config.toml
arch = "dit"
model = "text-conditioned image flow-matching model"
dataset = "regions of photos with short descriptions (Visual Genome)"
train_examples = 203450
image_size = 64
grayscale = true
horizontal_flip = true
conditioning = "text"
objective = "flow_matching"
cond_dim = 192
tokenizer = "word"
vocab_size = 6471
text_encoder_width = 128
text_encoder_layers = 8
text_encoder_norm = "layernorm"
text_encoder_norm_position = "pre"
text_encoder_activation = "geglu"
text_encoder_mlp_ratio = 4
text_encoder_head_dim = 64
text_encoder_fused_qkv = true
text_encoder_bias = "all"
text_encoder_qk_norm = false
text_encoder_layer_scale_init = 1.0
text_encoder_parallel_block = false
text_encoder_dropout = 0.1
text_encoder_inner_norm = false
text_encoder_positions = "learned"
cond_dropout = 0.1
logit_normal_time = false
norm = "layernorm"
hidden_act = "gelu_tanh"
mlp_ratio = 3
head_dim = 32
fused_qkv = false
qk_norm = false
inner_norm = false
patch_size = [8, 8]
layers = 8
width = 128
positions = "learned"
residual_init = "zero_last"
optimizer = "muon"
muon_scale = "spectral"
learning_rate = 0.013
momentum = 0.95
nesterov = true
orthogonalizer = "newton_schulz_5"
adamw_lr_other_params = 0.0024
max_steps = 18700
batch_size = 384
epochs = 35.3
lr_schedule = "wsd"
decay_fraction = 0.3
final_lr_fraction = 0.1
warmup_steps = 930
weight_decay = 0.0
adamw_weight_decay_other_params = 0
Rows from block 5 of the text encoder, named by matrix and row number. Rows with one number belong to one attention dimension. Each number is 128 + 24 x the weight over its row's rms, rounded and kept within 0 to 255. All counts start at 0. After the name is the row's rms in percent of the matrix's.
# q: attention query, key and value (stacked) (text_encoder.blocks.5.attn.qkv.weight, 384x128, the q third), inputs 0-127
# k: attention query, key and value (stacked) (text_encoder.blocks.5.attn.qkv.weight, 384x128, the k third), inputs 0-127
q.102 079 [113 122 157 124 175 140 149 142 145 125 169 138 116 119 120 120 149  94  95 151 177 136 129 148  99 193 134  76  78 137 118 119 105 112 145 118 154 137 128 134 126 102 107 144 181  75 124 118  87 132 101 126 150 131 111 112 135 128 114  95 130  97 138 116 177 115 146 134 142 137 124 106 112 136 111  96 121 129 171 123 144 114 106 127 106 139 177 174 122 132  88 110 128 127 127 136  94 161 116  91 102  78 138 136 120 135 125 136 115 153 162 161 134 149  67 109 151 137 135 130 131 105 171 157 151 122 108 149]
q.103 081 [152  94 112  86 152 136 183 129  91 113  99 152 158 109 128 116 121 100 151 150  83 102 136 118 115 104 135 133 137 121 134 127 154 139 124 127 116 168 119 127  85 171 100 119 151 167 127 153 118 103 132 109 124  89 117 173 127  99 131 124 106  94 114 163 123 135 150  88 142 118  90  81 106 156 141 135 170 168 132 125 158 165 123 139 162  78  99 145 158 110 128 146  80 135 111  91 124 110 125 138 117 125 149 112  82 128 176 154 135 122 158  99 126 112 121 111 136 132 160 160 122 126 166 137 142 149 138 102]
q.104 086 [124 100 139 153 163 178 164 164 117 121 162 170 128 120 135 144 134 163 111 114 142 122 166 101 123 123 131  74  98  73 124 122 122 114 145 135 129 105 131 177 122 146 113 118 168 159 127 128 104 157 142 170 129 156 117  97  99 111 122 122 160  81  99 128 117 104 102 160 145  98 112  96 143 102 127 130 140 144  98 132 129 173 160  81 146 144 127 107 129 184 109 148 137 124  93 106 120 155 145  93 167 133 132 119 142  91 131 100 133 163  92 102 126 143  98 129 121 111 112 115 130 151 136 106 119 146  98 166]
q.105 097 [ 82 113 137 123 163 121 119 115  89  98 175 119 143 115 106 146  83 135 139 144  92 112 142  91 129 116 139 163 136 111 127  89 138 125 129 127 111 175 134 114 113  88 100 160  99 105 124 151 149 137 102 103 132 116 133 133 171  88 160 154 108 124 138 128 140 136 170  81 141 123 112  88 160 166 162 158 140 129 127 138 125 138  87  88 144  88 124 174 134 119 121 137  91 122 124 112 110 146 144 150  90 100  92 126 140 154 130 173 112 119 126 133 117 104 174 107 100 148 135 160 192 121 125 135 137 129 110 124]
q.106 078 [116 106 152 148  89 122  92 125  95 136 116 130 127 171  97 144 135  89  83 107 151 145  73 109 107 115  99 109 176 114 137 114 115 138 115 127 118 123 136 146 111 100 131 152 128 151 149 142 153 118 128 117 123 166 128  72 143 150 195 162 116 150 157  87 140  97 125  99 123 105 140 126  90 111 133 163 131 102 110 139 127 129 152 116 162 144 147 122 124 192 126 121 125 126 118 120 122 157 133 109 122 103 146 158 171 125 124 164 138  69 140 174 103 133 123 160  93  95 143 117 138 148  94 118 125 126 160 150]
q.107 108 [122 134  83 159  99 100 155 126 133 141 136 149 130 109 109 159 120 209 109 129 176 129 163 169 149 117 100 123 124 133 120 170 104 139 137 121 146  77 125 139 132  86 156 127 140 110 104 139 116 169 123 135  74 112 143 128 124 144 110  80 147 135 112 145 117 150 135 160 111 140 134 118 193 119 137  73 115 140 144  85 138 171 132 119  87 137 126 121 136 111 148 135 138 111 108 100 111 109 137 135 145 153 114 115 114 150 178  94  89 163 104 128 125 121 158 158 163 152 141 124 124 117 108 145 104 148 121 137]
q.108 105 [164 113 131 158 140 112 145 136 154 104 160 121 163  88 127 121 127  84 112 170 174 107  91 188 118 127 111 139 147  82 102 128 120 107 152 124 114 148 128 155 142 105 133 141 109 132 105 146 127 105 103 158 141 101 157  88 124  87 125 156 145 114  78 120  98 101 128  93 127  86 132 159 126  96 100 107  99 112 148 138 134 135 150 146 110 148 183 155 114 148  96 112 122  89 136 114 121 104 174 139 124  55 128 140 132 127 165 126 137 129 165 139 166 153 105 114 113 133 133 133 146 124 132 154 140 143 138 114]
q.109 104 [119 168 145  98 100 116 112  99  90 104 138 161 140 126 178 141 118 111 131 108 143 127 182  64 137 131 133 159 121 135 142 106 141 139 133 160 124 180 139  77  89 185  84 133 133 132 127 123 137 132 136  74 137 118 100 148 169 115 151 142 119 111 160 156 110 127 130 132 123 144 131 110 137 133 132 185 187 114 112 109 166 126 126 110 130 107 109 126 181 133 117 126 113 123 121 122 105 123 111 105 110 141 145 108 120 143  93 172 126 100 167 129 102 124 137 155 111  74 116 140 133 101 140 154 112 148 126 137]
q.110 144 [127  78  90 139 164 144 119 150 170 147 122 130 115 105  83 127 126 115 116 145 118 129 103 169 147 113  72 154 148 178 101 127 114 128 136 131 100 100 133 123 103 113 137 124 137 112 128 152 153 135  86 132 100 103 140 103 126 123 131 122 120 138  86 127 127 134 146 106  86 132 135 138 124 113 117  68 134 148 130 122 187 164 124 133 170 138 146 162  95 128 121 134 128  99 116  92 136  92 148 137 133  73  86 129 136  85 175 129 183 142 177 129 142 128 113 107 147 154 144 143 143 149 141 138 120 114 177 122]
q.111 089 [109 134 139 165 211 127 145 120 128 105 165 112 129 107 109 128 103 158 118 111 206 156 147 130 151 101 123 117 110 100  71 135  68 122 126 157 151 119 126 178 151 134 142 132 134  70  97 139 124 122 135 140 119 115 149 111 151  80 142 130 119 107 133 107 149 130 122 140 143 124 154  94 146 103 128  98  77 136 122 116 112 137 112 124 127 135 146 116 145 124  89 137 150 134 103 107 123 109 183 128 151 119 102 117  94 102 135 134  95 136 128 153 157 132 142 106 131 188 132 152 117 122 122 131 105 163 134 149]
q.112 078 [164 115 127 122 167 136 117 154 128 151 141 131 122 115 152 111 147 120 119 112 109 137 168  95 166 139 131 123  94 152 176 138 132 146 114 151 104 143 138 106  93 117  93  97 144 134 114 110 155 107  98 147  98 120  79 138 145  97  92  92  69 171 157 138 121 143 153 124 136 136 148 114 115 169 163 100 104 150 116 146 187  95 158 156 105  75 107 119 106 124 162 125 155 119 154 109 135 141  92 132 109 105 165 129 132 124 133 156 137  89 156 127 143 134 110 107  83 110 134 162 172 103 131 122 150 115 148 130]
q.113 089 [156 107 110 140 100 127 122 153 173 126 143  81 146 104 130 174 117  84 129 148 135 135 126 146 123 133 117 168 153 123 107 109 109 166 125 128 143 122 129 113 129 102 123 109  66 179  99 125 170 158 135 117 100 143 153 113 103 116 145 130 177 132 102 144  83  98 142 108 132  99 127 156 121 108 124 101  98  87 137 143 141 139 143 112 126  91 132 131 118 112 162 131  69 136 110 108 130 130 107 172 127 153  84 157 149 130 157 120 152 116 114 106 114 103 184 153 101 115 129 131 154 163 118 109  82 144 144  94]
q.114 110 [135  62 144 127 156 113 140 153 122 126 148 108 126  99  77 100 153 126 103 141  96 138 133 158 128 120  92  92 142 100 120 138 145 136 127 132 104 136 105 139 106  76 110 114 168 104 143 150 123 118 109 136 114  98  98 124 157  99 127  98 129 142 137 104 167 132 141 116 114 138 137 119  93 127 127  71  71 129 138 146 162 154 174 129 129 124 128 133 105 124 148 114 140 119 114  86 110  87 119 133  93  61  94 142  95 103 160 164 131 123 162 129 160 134 119 146 110 162 173 130 143 104 147 148 123 123 171 128]
q.115 098 [136 168  68 118 161 171 174 139 140 144 103 157 152 161 141 151 147 102 144 158 182  89 109  84 118 114 117 126 115 147 142 127 110 125 110 141 141 111 122 173 131 145 147 102 168 155 107 133  83 135 145 150 136 119 136 149  93 141  97 153 167  88 123 143 113 125 121 143 126 143 104 157 116 110 104  82 171 141 134  93 134 139  83 122 161 154 100 104 123 118 118 102 116 143 117 117 125 129 124 133 162 170 144 123 112 108 121  74  99 167 101 110  95 136 117 146 180 123 146 135 119 142 117 105 132 128 135 111]
q.116 085 [160 165 106 154 186 111 127 130 107 109 156 132 104  94 160 142 126  98 132 125 164 135 159 125 160 158 114 106  79 135 121 148 139 142 110 190 150 110 136 131 109 122 118 122 103  97 125 113 119 103 126 134 115 107 102 110 107 108 115  89 140 102 119  94 137  97 133 111 121 130 149 115 149 143 117  90  96 131 162 153 126  78 109 165 136 116 142  91 112 123 112 152 133 169 107 146 147 114 111 189 150 141 145 152 113 128 170 145  95 129 119 124 135 117  95 137  66 118 145 131 115  96 126 129  60 148 145 143]
q.117 061 [116 130 134 116 129 132  79 129  71 121 141 149 115 118  83 127 126 103 117  93 135 138  91 116 103 128 123  92  92  79 133  86 174 140  86 124 132 179 121 140 123 137 105 131 114 108 182 125 106 102 131 115 158 109 144 100 144 156 143 142 141 130 164 108 144 115 114 108 166 113 102  96  83 128 139 149 111 114 128 163 107 127 164 107 165 127 162 135 159 162 112 149 116 139 159 146 138  96 112  92  99 127 132 137 100 128 120 152 136 131 165 120 169 114 152 139  72 105 110 135 158 104 175 116 158 126 137 138]
q.118 088 [168 182  71 118 110 128 169 118 118 144  94 141 131 133 161 128 155 122 136 137 124 114  86 101 131 131 141 171 145 141 164 149 140 118 141 150 119  85 107 153 137 142 179  90 137 134 100 128 112 104 118 145 132 139 143 185  94 124  88 175 119 125 109 120 103 114  95 147 114 139 125 191 128 125  79 134 151 112 159 109 134 119 115 158 149 130 126 122 120 119 151  79 127  86 108 139 138 119 115 154 151 142 158 118 112 123 102  61 122 132 119 123  99 155 118 123 167 126 161 104 105 158 114 132 114 134 120 109]
q.119 097 [123 163 108  88 140 148 123 121 133 126 130 159 106 113 175 134  90  93 107 164 138 126 133  65  97 123 164 111 147 152 102 116 136 116 126 131 163 147 128  94 117 192  87 108 136 118 121 134 117  82 141 160 161 138  84 142 134 103 118 164 156  87  97 154 135 105 117 138 113 116 159 155 105 141 137 137 107 117 114 126 106  80 131 164 168 123 138 142 139 140 131 147 111 119  94 115 154 103 134 162 135 111 143 130 111 114  81 115 150 153 156 103 150 138 109 114 104  97 146 136 132 170 153 142  88 154 147  95]
q.120 079 [147 115 118 156 114 136 120 127  97  85 139 152 131 112  78 130 123 177 108 107 163 150 139 150 178 143  92 148 144  94 130 116 113 128 136 120 128 163 119 168 134 113 107 129 134 171 116 106 115 166  95 162 130 122 170 117 140 114 183 120 123 143 155 116 124 142 131  95 128 151  68  74 162 125 149  88 138 145 100 123 142 172 110  95 107 107 118 136 124 116 137 151 138 141 122 105 108 159 188 131 123 149 131 116 127 141 135 127  92  95 146 144 171 138 133 160 108 143 109 122 116  63 139 104 135 137 135 149]
q.121 121 [129  83 155 136 118 140 123 146 131  87 167 141 128 120 162 140 103 134 109  96 151 152 193 117 121 152 124  80 128  88 135 104 131  78 133 170 133 168 134 117 123 107  77 149 129 140 114 113 162 130 117 135 121 143 142  82 129 102 145 114 123 113 152 131 125 112 139  82  98 123 114  64 146  99 163 117 118 135 119 142 133 150 154 120  93 136 131 117 187 153 155 145 106 129 160  97 138 167 117 162 110 117 147 142 127 101 156 171 120  76 156 141 139  97 121 141 113 119 143 113  93  91 122 140 124 124 122 129]
q.122 094 [129 110 130 151 200 178 100 155 111 152 100 139 126 153 120 125 159 111 152 112 145 147 117 100  99 128 132  69  56 103 110 124 140 152  92 121 142 130 130 165 136 142 134 120 153 128 184 135 113 105 153 116 166 125 141 103 130 145 109 138 125 124 153  91 128 136 132 134 129 120 102 110  64 108 135 131 120 158  84 149  98 132 128 132 172 113 121 106 121 137  95 149 154 190 164 136 150 139 127 118 143 132 139 133 134 122 150 148 136 157 107 121 125 120  95  96 102 113 116 143 121 114 131  98 188 135 110 146]
q.123 081 [ 86 129 119 129 116 129 125 117 132 137  77 178  93 117 132 134  90 123 141 102  97 130 100 113 121 136 155  89 115 173 130  88 132 136 129  66 146 143 138 125 109 158 127 135 138 107 144 111 119 122 107 132 150 120 136 138 117 166 128 107 125 104 124 122 162 119  84 117 140 140  87  89 150 163 123 116 183 155 127 132 124 121  73 109 154 150 133 172 125 126 123 203 124 155 125 144 139  88 110 127 135 154 137 102 132  86 128 112 131 151 151 123 133 108 144 148 181 150  96 121 132 129 135 121 198 123 153 136]
q.124 098 [147 192 104 137 128  97 147 126  69 137 161 136 171 102 120 138 134 144 131 144 142 109  74 110 110 157 147 159 117 137 116 139 113 146 131 149 134 108 108 118 117 120 165 139 116  78 146 142 103  75 109 101 104 114 119 124 132 113 106 125 137 124  88 113 149 136 123 130 129 136 150 169 184 120 122 102  93 104 145 120 124  90 102 164 135 134 146 140 141 117 121 128 120  94  84 157 150 113 142 120 124  98 119 151 113 158 111 133  98 177 152 120 138 127 125 149 113 151 155 150 125 139 139 179  70 194 120 132]
q.125 095 [150  89  80 130 144 123 149 100  75 140 148 127 157  93 108 153 186 133 153 102  77 126  72 165 116 156 145 142 110 121 133 159  95 150 109  91 109 102  94 177 129 139 107 118 166 146 125 117 109 141 116 102  90 129 179 129 118 146 107 123 102 108 124  92 105 136 140 100  91 116 119  97 143 140 125  90 152 150 121 145 159 152 112 120 137 128 153 164 135 101 116 146 100 117 113 128 144 136 150  93 143  80 120 104 141 133 138 122 126 162 143 145 142 128 155 124 148 145 122 154 173 104 139 119 167 151 128 135]
q.126 085 [114 137 137 139 116 176  84 100 183 125  91 112 138 135 127 121 138  76 101 157 125 114 114 149 135 139 122 132 150 164 137 118  84 124  95 104 143 190 147 124 114 119 130 133 148 122  92 135 110 101 117 104 176 131 135 155 148 123 141 171 130  76 138 113 122 136 126 126 131 130 141 157 115 143 160  89 156 112 129 148 151 134  96 127 134 114 129 177 103 121 141 106 117 146 159 131  81 124 107 182 125 136 151 134 148 122 134 120 155  84 148 167  59 122 121 127 156 134 110 139 159 158  99 111 139 122 175 117]
q.127 098 [ 98 116 130 149 126 122  90 108 127 123 177 128  93 148 148 159  96 177 128 120  91 159 164 108 128 138 130 140 123 209 121 156 130 103 144 117 152  71 145 100 110 139 111 125 107 124 119 109 160 166 119 103 112 139 136 123 156 143 114 134 125 118  93 119 122 112 162 113  88 138 171 115 165 168 134 118 153 144 122 117 133  95  93 140 159 164 122 153 103 131 159 136 116  98  98 116 133 167 122 120 147  86 117 122 174 133 109 142 143 152 119 142 120 113 145 112 114 116 128 129 137 147  94 159 117  97  76 170]
k.102 080 [120  83 106 138 160 141 153 107 108 138 125 128 123  98 109 139 116 116 181 123 117 121 165 159 102 137 137 130 129 164 145 123 152 165 123 152 149  98 164 142 131 154 108 157 172 195 101 107  85 124 113 130 152 147 124 186 120 129 124  70  89 154 149 139 134 142 129  97 112 124 133 122 131 156 127 116  67 139 143 163 153 108 111 124 137 126 102 131 157 103 146 111  98 122 117 120 144 102 137 118 130 142 137 123  94 119 140 139 121 134 103 130 110 106 116 118  56  83 113 139 129 167 129 181 132 156 143 106]
k.103 088 [119  98 140  89 143 123 114 145 142 120 103 174 157 143 118  89 114 183  95 134  81 120 117 110 127 111 183 169 117 146 107 149 131 144 126 147 120 119 129  91 127 166 111  90  62 110 141 139 110 118 123 119 113 102 132  79 126 141 129 120 122 143 135 128 145  91 149 127  76 127 155 112 148 144 176 146 124 139 121 125 111 118 127  99 127 104 155 133 121 143 128  94 164 142 152 111 147 144 116 146  74 114 123 141  86 155 108 124 107 137 148 127 123 109 145 114 134 122 147 155 150  72 119 116 178  93 169 165]
k.104 090 [115 121 100 171 165 122 133 131 150 108  95 114 140 149 137 158 100  80 192 124 127 154 114 146 131 136 112  98 153 111 100 124 103  97  83 130  75  94 146 110 152 133 109 116 159 121  81 124  80 122  85 155 139 155 102 105 106 125 160 104 139 156 153 144 127 114 139  80 133 147  93 145 151 139 178 101 134 175 124 145 106 111 126 117 119 124 125 117 127 111 103 139  93 139 121 137 145 107 118 149 111 120 127 135 144 151 140 142  99 146 145  89 115 134 136 166 131 147 140 179 136 117  88 145 118  94 173 107]
k.105 096 [175  81 148 131 120 133 111 154 112 122  90 118 121 127 128  83 135 113  92  99 131 107 126 115 172  93 196 171  99 102 117  90 141 133 146 103 137 135 137 112 152 157 115 105 123 161 178 142 109 124 104  88 132 155 122 132 147 155  85 154 132 111 120 109 147 113 140 149 113 121 177 109 157 141 118 120 141 115 131 145  72 158 133 118 154 128 123 116 154 143 161 117 163 132 114 156 147  81 131 108  97 109 186 138 112 121 142 135 112 113 140 101 120 131 142 136 103  99 112  99 109 132 111  96 161 160 162 120]
k.106 086 [135 124 113  91 116 111 105 167 129  95 132 119 138  93 144 113 133 130 150  97 142 122 133 154 136 128 150  70 131 118 122 140 128 120 112 125 125 143 103 143 125  82 150 154 130 122 139 113  83 129  89 100 142 119 112 137 144 135 101 145 144  98  93 119 144 121 180 160 162 119 152 204 105 141 149 139 158 121 158 188 120 105  98 186 128 156 157 152 133 140 124 114 120 117 111 136 110  97 120 115 132 136 150 112 149 115 139  88  94 155 128  95 185 130 154 121  76 137 135 105 101 145 115 127 119 139  71 141]
k.107 113 [128 126  90 141 178 141 161 101 141 163 111  86 123 117 129 148 136 120 142 169 122 122 101 151  81 136 105 131 136 145  84 130 141 116 146 133 121  77 103 103 177 126 109 108 132 115 151 107 160 116 138 120 137 123 135 133 103 163 149 154 136  94 165  91 135 171 139 126 131 115  94 106 157 152  59 129 138 108 116 104 119 161 141 102 127 135 117 108 116 121 138 136 153 169 129  90 121 128 181 170 141  93 116 137 174 167 136 174 154 104  86 115 137 122 107 133 140 132  95 144 136 125 123 108 117 145 148  94]
k.108 115 [128 104  82 118  64 121 129 103 112 133 175 113 153  77  96 126  96 192 137 111  94 126 136 168 157 105 146 119 166 144 144 107 146 149 144 127 142 148 141 140 117 107 157 130 128 141 104 133  99 105 122 136 136 129 146 104 111 149  90 120 141  96  94 160 125 102 148 147 155 144 107 124 147 186 141 109 117 154 161 156 116  91 112 149 183 131 123  64 146 144 123  95 112 126 149 160 118  93 156  97 138 104 116 113 133 122 156  97 109 141 134 126 137 138 148 132 115 134 121 150 100 139  96 161 141 140 137 149]
k.109 103 [112 129 195 106 155 139  95 135  72 128 106 147 105 143 134 105 162  97 121 102 121  96 126 105 114 128 161 113 126 112 121 107 169 149 101 155 167 172  96  94 143 128 133 113 140 151 175 123 110 141 136  86  91 149 104 145 176 132 159 128 150 134 158  77 140 131 142 107 109 128 165 108 111 120 155 160 107  91 133 119 132  62 133 121 124 120 141 140 108 132 160 147 151 134  79 144 143 128 115 138 130 135 127 126 147 139 114 147 137 117 136 162 124 105 148 137  74  98 131 125 106 137 133  95 155 128 169 157]
k.110 146 [121 106  94 114  84  96 108  84 133 151 121 136 177 115 142 122 104 217 119 127 114 150 115 176  83 112 119 141 114 138  99 152 144 140 167 120 133 156 116 114 125 135 139 136 123 117 166  89 145 143 152  92 131 133 109 127 141 173  95 117 155 118 144 135 132 121 149 151 129 111  94 113 174 168 117 134 153 128 132 196 128 103 126 129 115 125 135 108 151 152 123  92 161 145 165 117 147 114 148 114 101  89 142 126 120 119 125 124 121 133 153  89 169 164 118  91 127  99 102 121 124 111 112 127 120  81 124 127]
k.111 090 [147 133 106 141 133 129 158  83 127 182 124 112 139 106 127 135 155 120 166 116 151 100  96 144 140 155 134 113 164 146 108 106 120 137 144 133 129 104 136 137 178 127 140 120 144 124 161 103 135 122 135 138 146 125 148 143 119 145 122 148 123 132 130 144 105  98 102 119 138 121 119  83 179 174  28 123  93 134 109 150  75 193 135 102 153 125 123  93 129 128  87 114 132 124 101 129 126 111 130 117 167 109 142 134 102 101 169 141 129 142  92 110 104 156 150 131 172 115 130 165 127 158 103 128 114 129 143 105]
k.112 087 [ 95 105 136 110 125 133 102  74 115 118 146 168 136 145 138 153  95 165 143 172 137 124 131 111 113 112 126 155  86 128 129 135 147 139 137 132 115 133 125 127 109 119 145 121 144 144 127 128 102 155 134 153 113 102  94 112 136 114  87 106 182 107 170  79 144 111 112 151 116 106 111 125 144 110 138 124  73 148 154 164 121 144 134  87 125 131  67 133 152 141 118  98 134  86 117 126 136 199  91 144 112 124 124 124 183 135 108 116 125 147 144 161  87 126 154 136 116 114 118 125 146  87 171 109 176 121 150 115]
k.113 090 [145 148 131 133  54 122 139 123 122 137 122  93 128 124 126 103 128 151 117 137 153 122 150  85 101 104 109 154 151 103 123 123 106  91 143 102 189 154 136 108 114 117 148 107 101 101 169 168 155 128 137 114 137 138 132  76 102 141 134 169 176 100 121 157 132 155 120 155 136 141 150 166 166 156 130 147 144 133 131  77 100 142  86 145 128 163 120 136 111 131 125 134 152 149 156 137 123 112 155 139 133  64  92 121 170 132 124 139 126 151 116 105 140 146 102 122 180 140 133  95 134 106 111  99 123  97 138 153]
k.114 115 [107  81  93 118 128 116 114  91 141 132 107 151 110 117 118  95 103 189 152 142 102  88 124 157  84 128 140 146 105 176 143 156 140 152 169 130 112 107 139 128 143 131 117 155  90 145 174 117 135 161 143 101 115 101 119 130 133 129  82  97 172 123 139 118 143  81 153 134 116 112 131 154 161 165  95 123 132 124 160 214 130 155 110 137 137 121 118 127 136 141 111 121 129  73 169 136 111 118 103 147 101  98 118 128 107 156 130 135 130 125 100  93 127 132 159  97 145 106 118 124 137 121 155 155 131 139 131 147]
k.115 090 [107 134 156 162 131 119 162 157 182 160 169 144 120 136 109 132 151 122 135 133 136 105 122 124  95 143 125 135 137 148 101 156  99 118 103 117 115 134  86 127 175 119 124 112 150 109  77 126 128  92 130 139 126 142 135  62 153 108 197 114 111 140 183 124 122 138 136 110 106 108 107  89 157 131 120 125 132 165 101  64 159 151 124 123 117 129 129 148 114 104 117 125 136 191 107 102 141 119 162 147 157 139  97 164 134 126 148  80 136 135 132 144 155  96 142 135 147 126 141 155 154  93 125 134 127 104 139 108]
k.116 093 [ 99 141 131 132 111 103 107  41 121 117 141 130 155  88 136 117 143 125 150 145 146 130 137  95 104 132 121 148 169 166 161 113 122 147 150 134 111  89 163 145 125 113 152  84 148 152 136 118  89 158 121 166 121  88 113 125 111 136 130 120 108 102 137 155 129 119  90 140 146 108 145  72 169 155 129 167  76 149 122 120 118 183 125  83 105 125 136 133 143 113 104  95 145 110 119 144 118 146  94 135 160 116 112 140 136 145 121 141 160 128 103 130 116 190 121 133 173 145 133 144 149 123 165 128 120 132 152 111]
k.117 066 [149 105 151 139 142 114  84 144 105  86 122 150 137  78 111 102 104 119 171 137 108 132 154  99 148 132 132 107 131 150 157 146 119 174  93 125 114 151 131 178 115 143  87 131 115 190 119 153 111 142  87  96 146 102 141 140 162 126  90  96  85 137 110 108 140 130 139 144  99 116 199 150 120 145 119 124 144 127 127 147 144 149 137 168 111  82 149 165 124 107 112 111 129  80 147 150 124 127  99 125 127 130 143 125 129 129 126 149 108 126 105 102 148 132 130 128  97 106 157 147 115 180 107 162 133 143  84 122]
k.118 083 [ 90 153 134 134 149 142 141 132 155 148 145 142 104 161 111 132 122 171  72 123 107 129 130 132 146 143  96 137 123 112 137 135 133 135 131 138 118 156 135 142 146 107 176 113 137  75  86 119 123  62 144 105  96 127 129  76 149 103 164 129 126 122 141 108 106 151 115 121 112 108  86 131 117 111 134 139 127 142 142  97 176 133 153 134 139 129 151 119 120 136 109 130  85 133 145 131 120 132 160 124 166 191  78 135 154 144 108  76 134 145 140 160 145  83  86 126 154 163 129 136 137  76 168 137 125 106 102 133]
k.119 097 [127 144 178 139  80 157 136  75  87 157 113 149 127 104 159 103 129 126 131 105  98 119 164 112  94 111 119 132 137 147 168 147 117 118  97 120 144 168 161 154 117 107 169 147 144 116 128 122 122 121 122 164  96 128 121  95 149 123 178  91 109 128 136 119 112  92  96 123 117 142 158  79 107 119 167 160 108 159 116 119 111 106 151 144 100 155 134 103 123 129 116 136 139 119 161 122 149 154 101 110 125 169  96 112  90 137 153 103 155 135 129 111 149 155 140 127 168 113 138 122 112 117 155  95 103  75 167 152]
k.120 079 [104  93  99 153 163 129 117  82 136  94 150 106 153  93 129 118 105 122 158 131 143 111 103 102 129 153 151 106 124 188  87 139 128 143 145  82 114 123 114 130 141 127 117 124  80 156 134 141 135 123 108 119 100 145 142 104 116 136  93 129 125 128 121 143 148 142 168 165 153 146 126 130 164 130  62 137 146 104  85 128 116 141 101  88 151 130 134 148 119 168  98 102 130 143 151 161 139 141 137 110 148  76 161 131 140 136 144 160 106 123 127 141  97 135 164 121 120 114 127 146 120 173 111 121 192 176 125  94]
k.121 108 [164 116 132 105 105 117  90  82  99 103 135 134 151 136 114  96 112 113 176  92 123 110  84 127 111 133 122 117 148 163 113 124 166 125 108 129 109 132 129  83 119 128 147 123 126 136 157 134 102 120  83 115 120 154 126 120 110 151  96 134 112  99 160 145 165 114 167 134 148 130 131 151 144 151 161 182  89 147 129 164  73 126 111  85 155 159 118 137 122 151 152 101 127 136 137 153 137 125 102 158 133  66 123 133 146 157 121 124 139 137 133 156  63 123 154 130  90 148 165 150 138 144 112 106 158 142 136 162]
k.122 103 [141 145 109 138 116 110 107 150 171 122 110 133 132 130 141 135 118 116 188 145 135 136 123 135 160 160 149 116 123 171 113 146  94 135 112 118  88 139 143 170 142 126  83 106 142 159  66 107 131 170 108 143 175 127 139 130 143 110 122 110 110 167 124 166 120  90 133 120 109 107 169 133 145 146 138  87 131 165  95 162 142 165 113 120 104  97 128 166 134  94 106  88 126 132  88 123 108 116  82 149  95 133 157 131 119  93 122 118  89 134 156 110 110 172 131 142 120 137 178 142 142 134 100 152 111 115  96 120]
k.123 077 [134  68 166 149 126 115 134 121 116  95 119 136 145 106 137 171 145 132 152 118 124 141 109  94 121 127 149 132 122 114 115 161 150 140 107 125 122 133 124 116 116 137 106 150  92 152 105 136 125 120 123 152 151 142 119 141 164 153  95 100  40 193 153 132 170 151 132 139 105 121 132 101  83 110 136 133 118 101  91 101 145 104 152  94  76 119 146 158 136 133 166 149 153 166 170 110 162 158 112 113 105 146 144 125  85 164 133 168 134 140 127 123 136 132  95 102 135 116 131 120 158 155 135 115 142 108 104 101]
k.124 096 [164 158 109 122 112 157 131  96 118 144  96 120  90 108 129 122 187 118 123 120 118 122 133 163 124 116 157 144 154 129 144  82 133 122 162 153 147 116 149 133 161  94 170 121 123 168 147 101 102 117 131 132 144 103 144 130 140 146 148 140 100 122 140 119 125 159  93 131 103 115 153  85 117 155  95 131 113 107 143 161 171 127 135 158 145  96 144  78 139 118 114 104 121 102  82 115 115 118 156 120 146 170 106 100 130 155 137 124 161  98 111 102 178 159 138 134 128 159  78 117 113 145 122 135  82 189 130 100]
k.125 101 [128 105  73 111 161 153 121 142 134 141  97 130 153 152  93 158 101 188 140 154 102 169 124 133 136 154 158 148 102 155 114 110  90 142 109 124 140 119 127 156 134 157  80 128 105 128 105 140 135  99 144 131 184 118 143 136 148 140  93 124 125 133 136 117 140 149 158 120  74  99 136 144 185 150 116 100 137 108 129 148 177 138 112 124 156  91 143 127 136 109 135  62 118 147 160 157 123 122 134 112 128  99  93 124 125 143  97 122  88 174 127 109 128 104 152 139 140 102 122 149 137  87 101 153 143 152 121 124]
k.126 087 [128 101 142 126  64 146 133 132 122 121 151  99 134 156 138 115 169 177 134 129 136 109 132 123 129 132 124 108  88 124 132 119 142 134 114  95 151 158  85 118  63 132 148 149 108 121 111 119 142 115 189 134 114 137 147 135 134  90 138 120 112 170 131 130 140 134 131 125 119 107 130 113 159 107 102 181 130 145 137  90 123 110 123 106 159 164 116 139 175 160 101 115 128 201 114 103 125 122 160 126 134 131 132 131 100  98 165 121 111 147 126 154 128  80 109 136 107  87 126 137 137 123 168  89 177  81 119 131]
k.127 094 [152 119 129 126 135 147 134 102 116 123  76  81 127 159 153 141 141 110 109  92 140 188 160 128  91 163 118 152 100 110 146 125 121 100 126 111 109 149 126 119 139 135  94 110 210 108 149  86 138 156 121 151 131 175  77 202 121 151 142 125 128  90 151 135  97 170 140 107 114 118  91 124 129  92 139 126 128  83 124 133 126 115 129 121  96 131 131 117 130 130 160 102 138 143 134 141 125 124 151 103 143 151 160 146 142 141 118 128 127 120 130  96 142 131 110 134 143 110  89  98 124 120 146 109  98 109 143  72]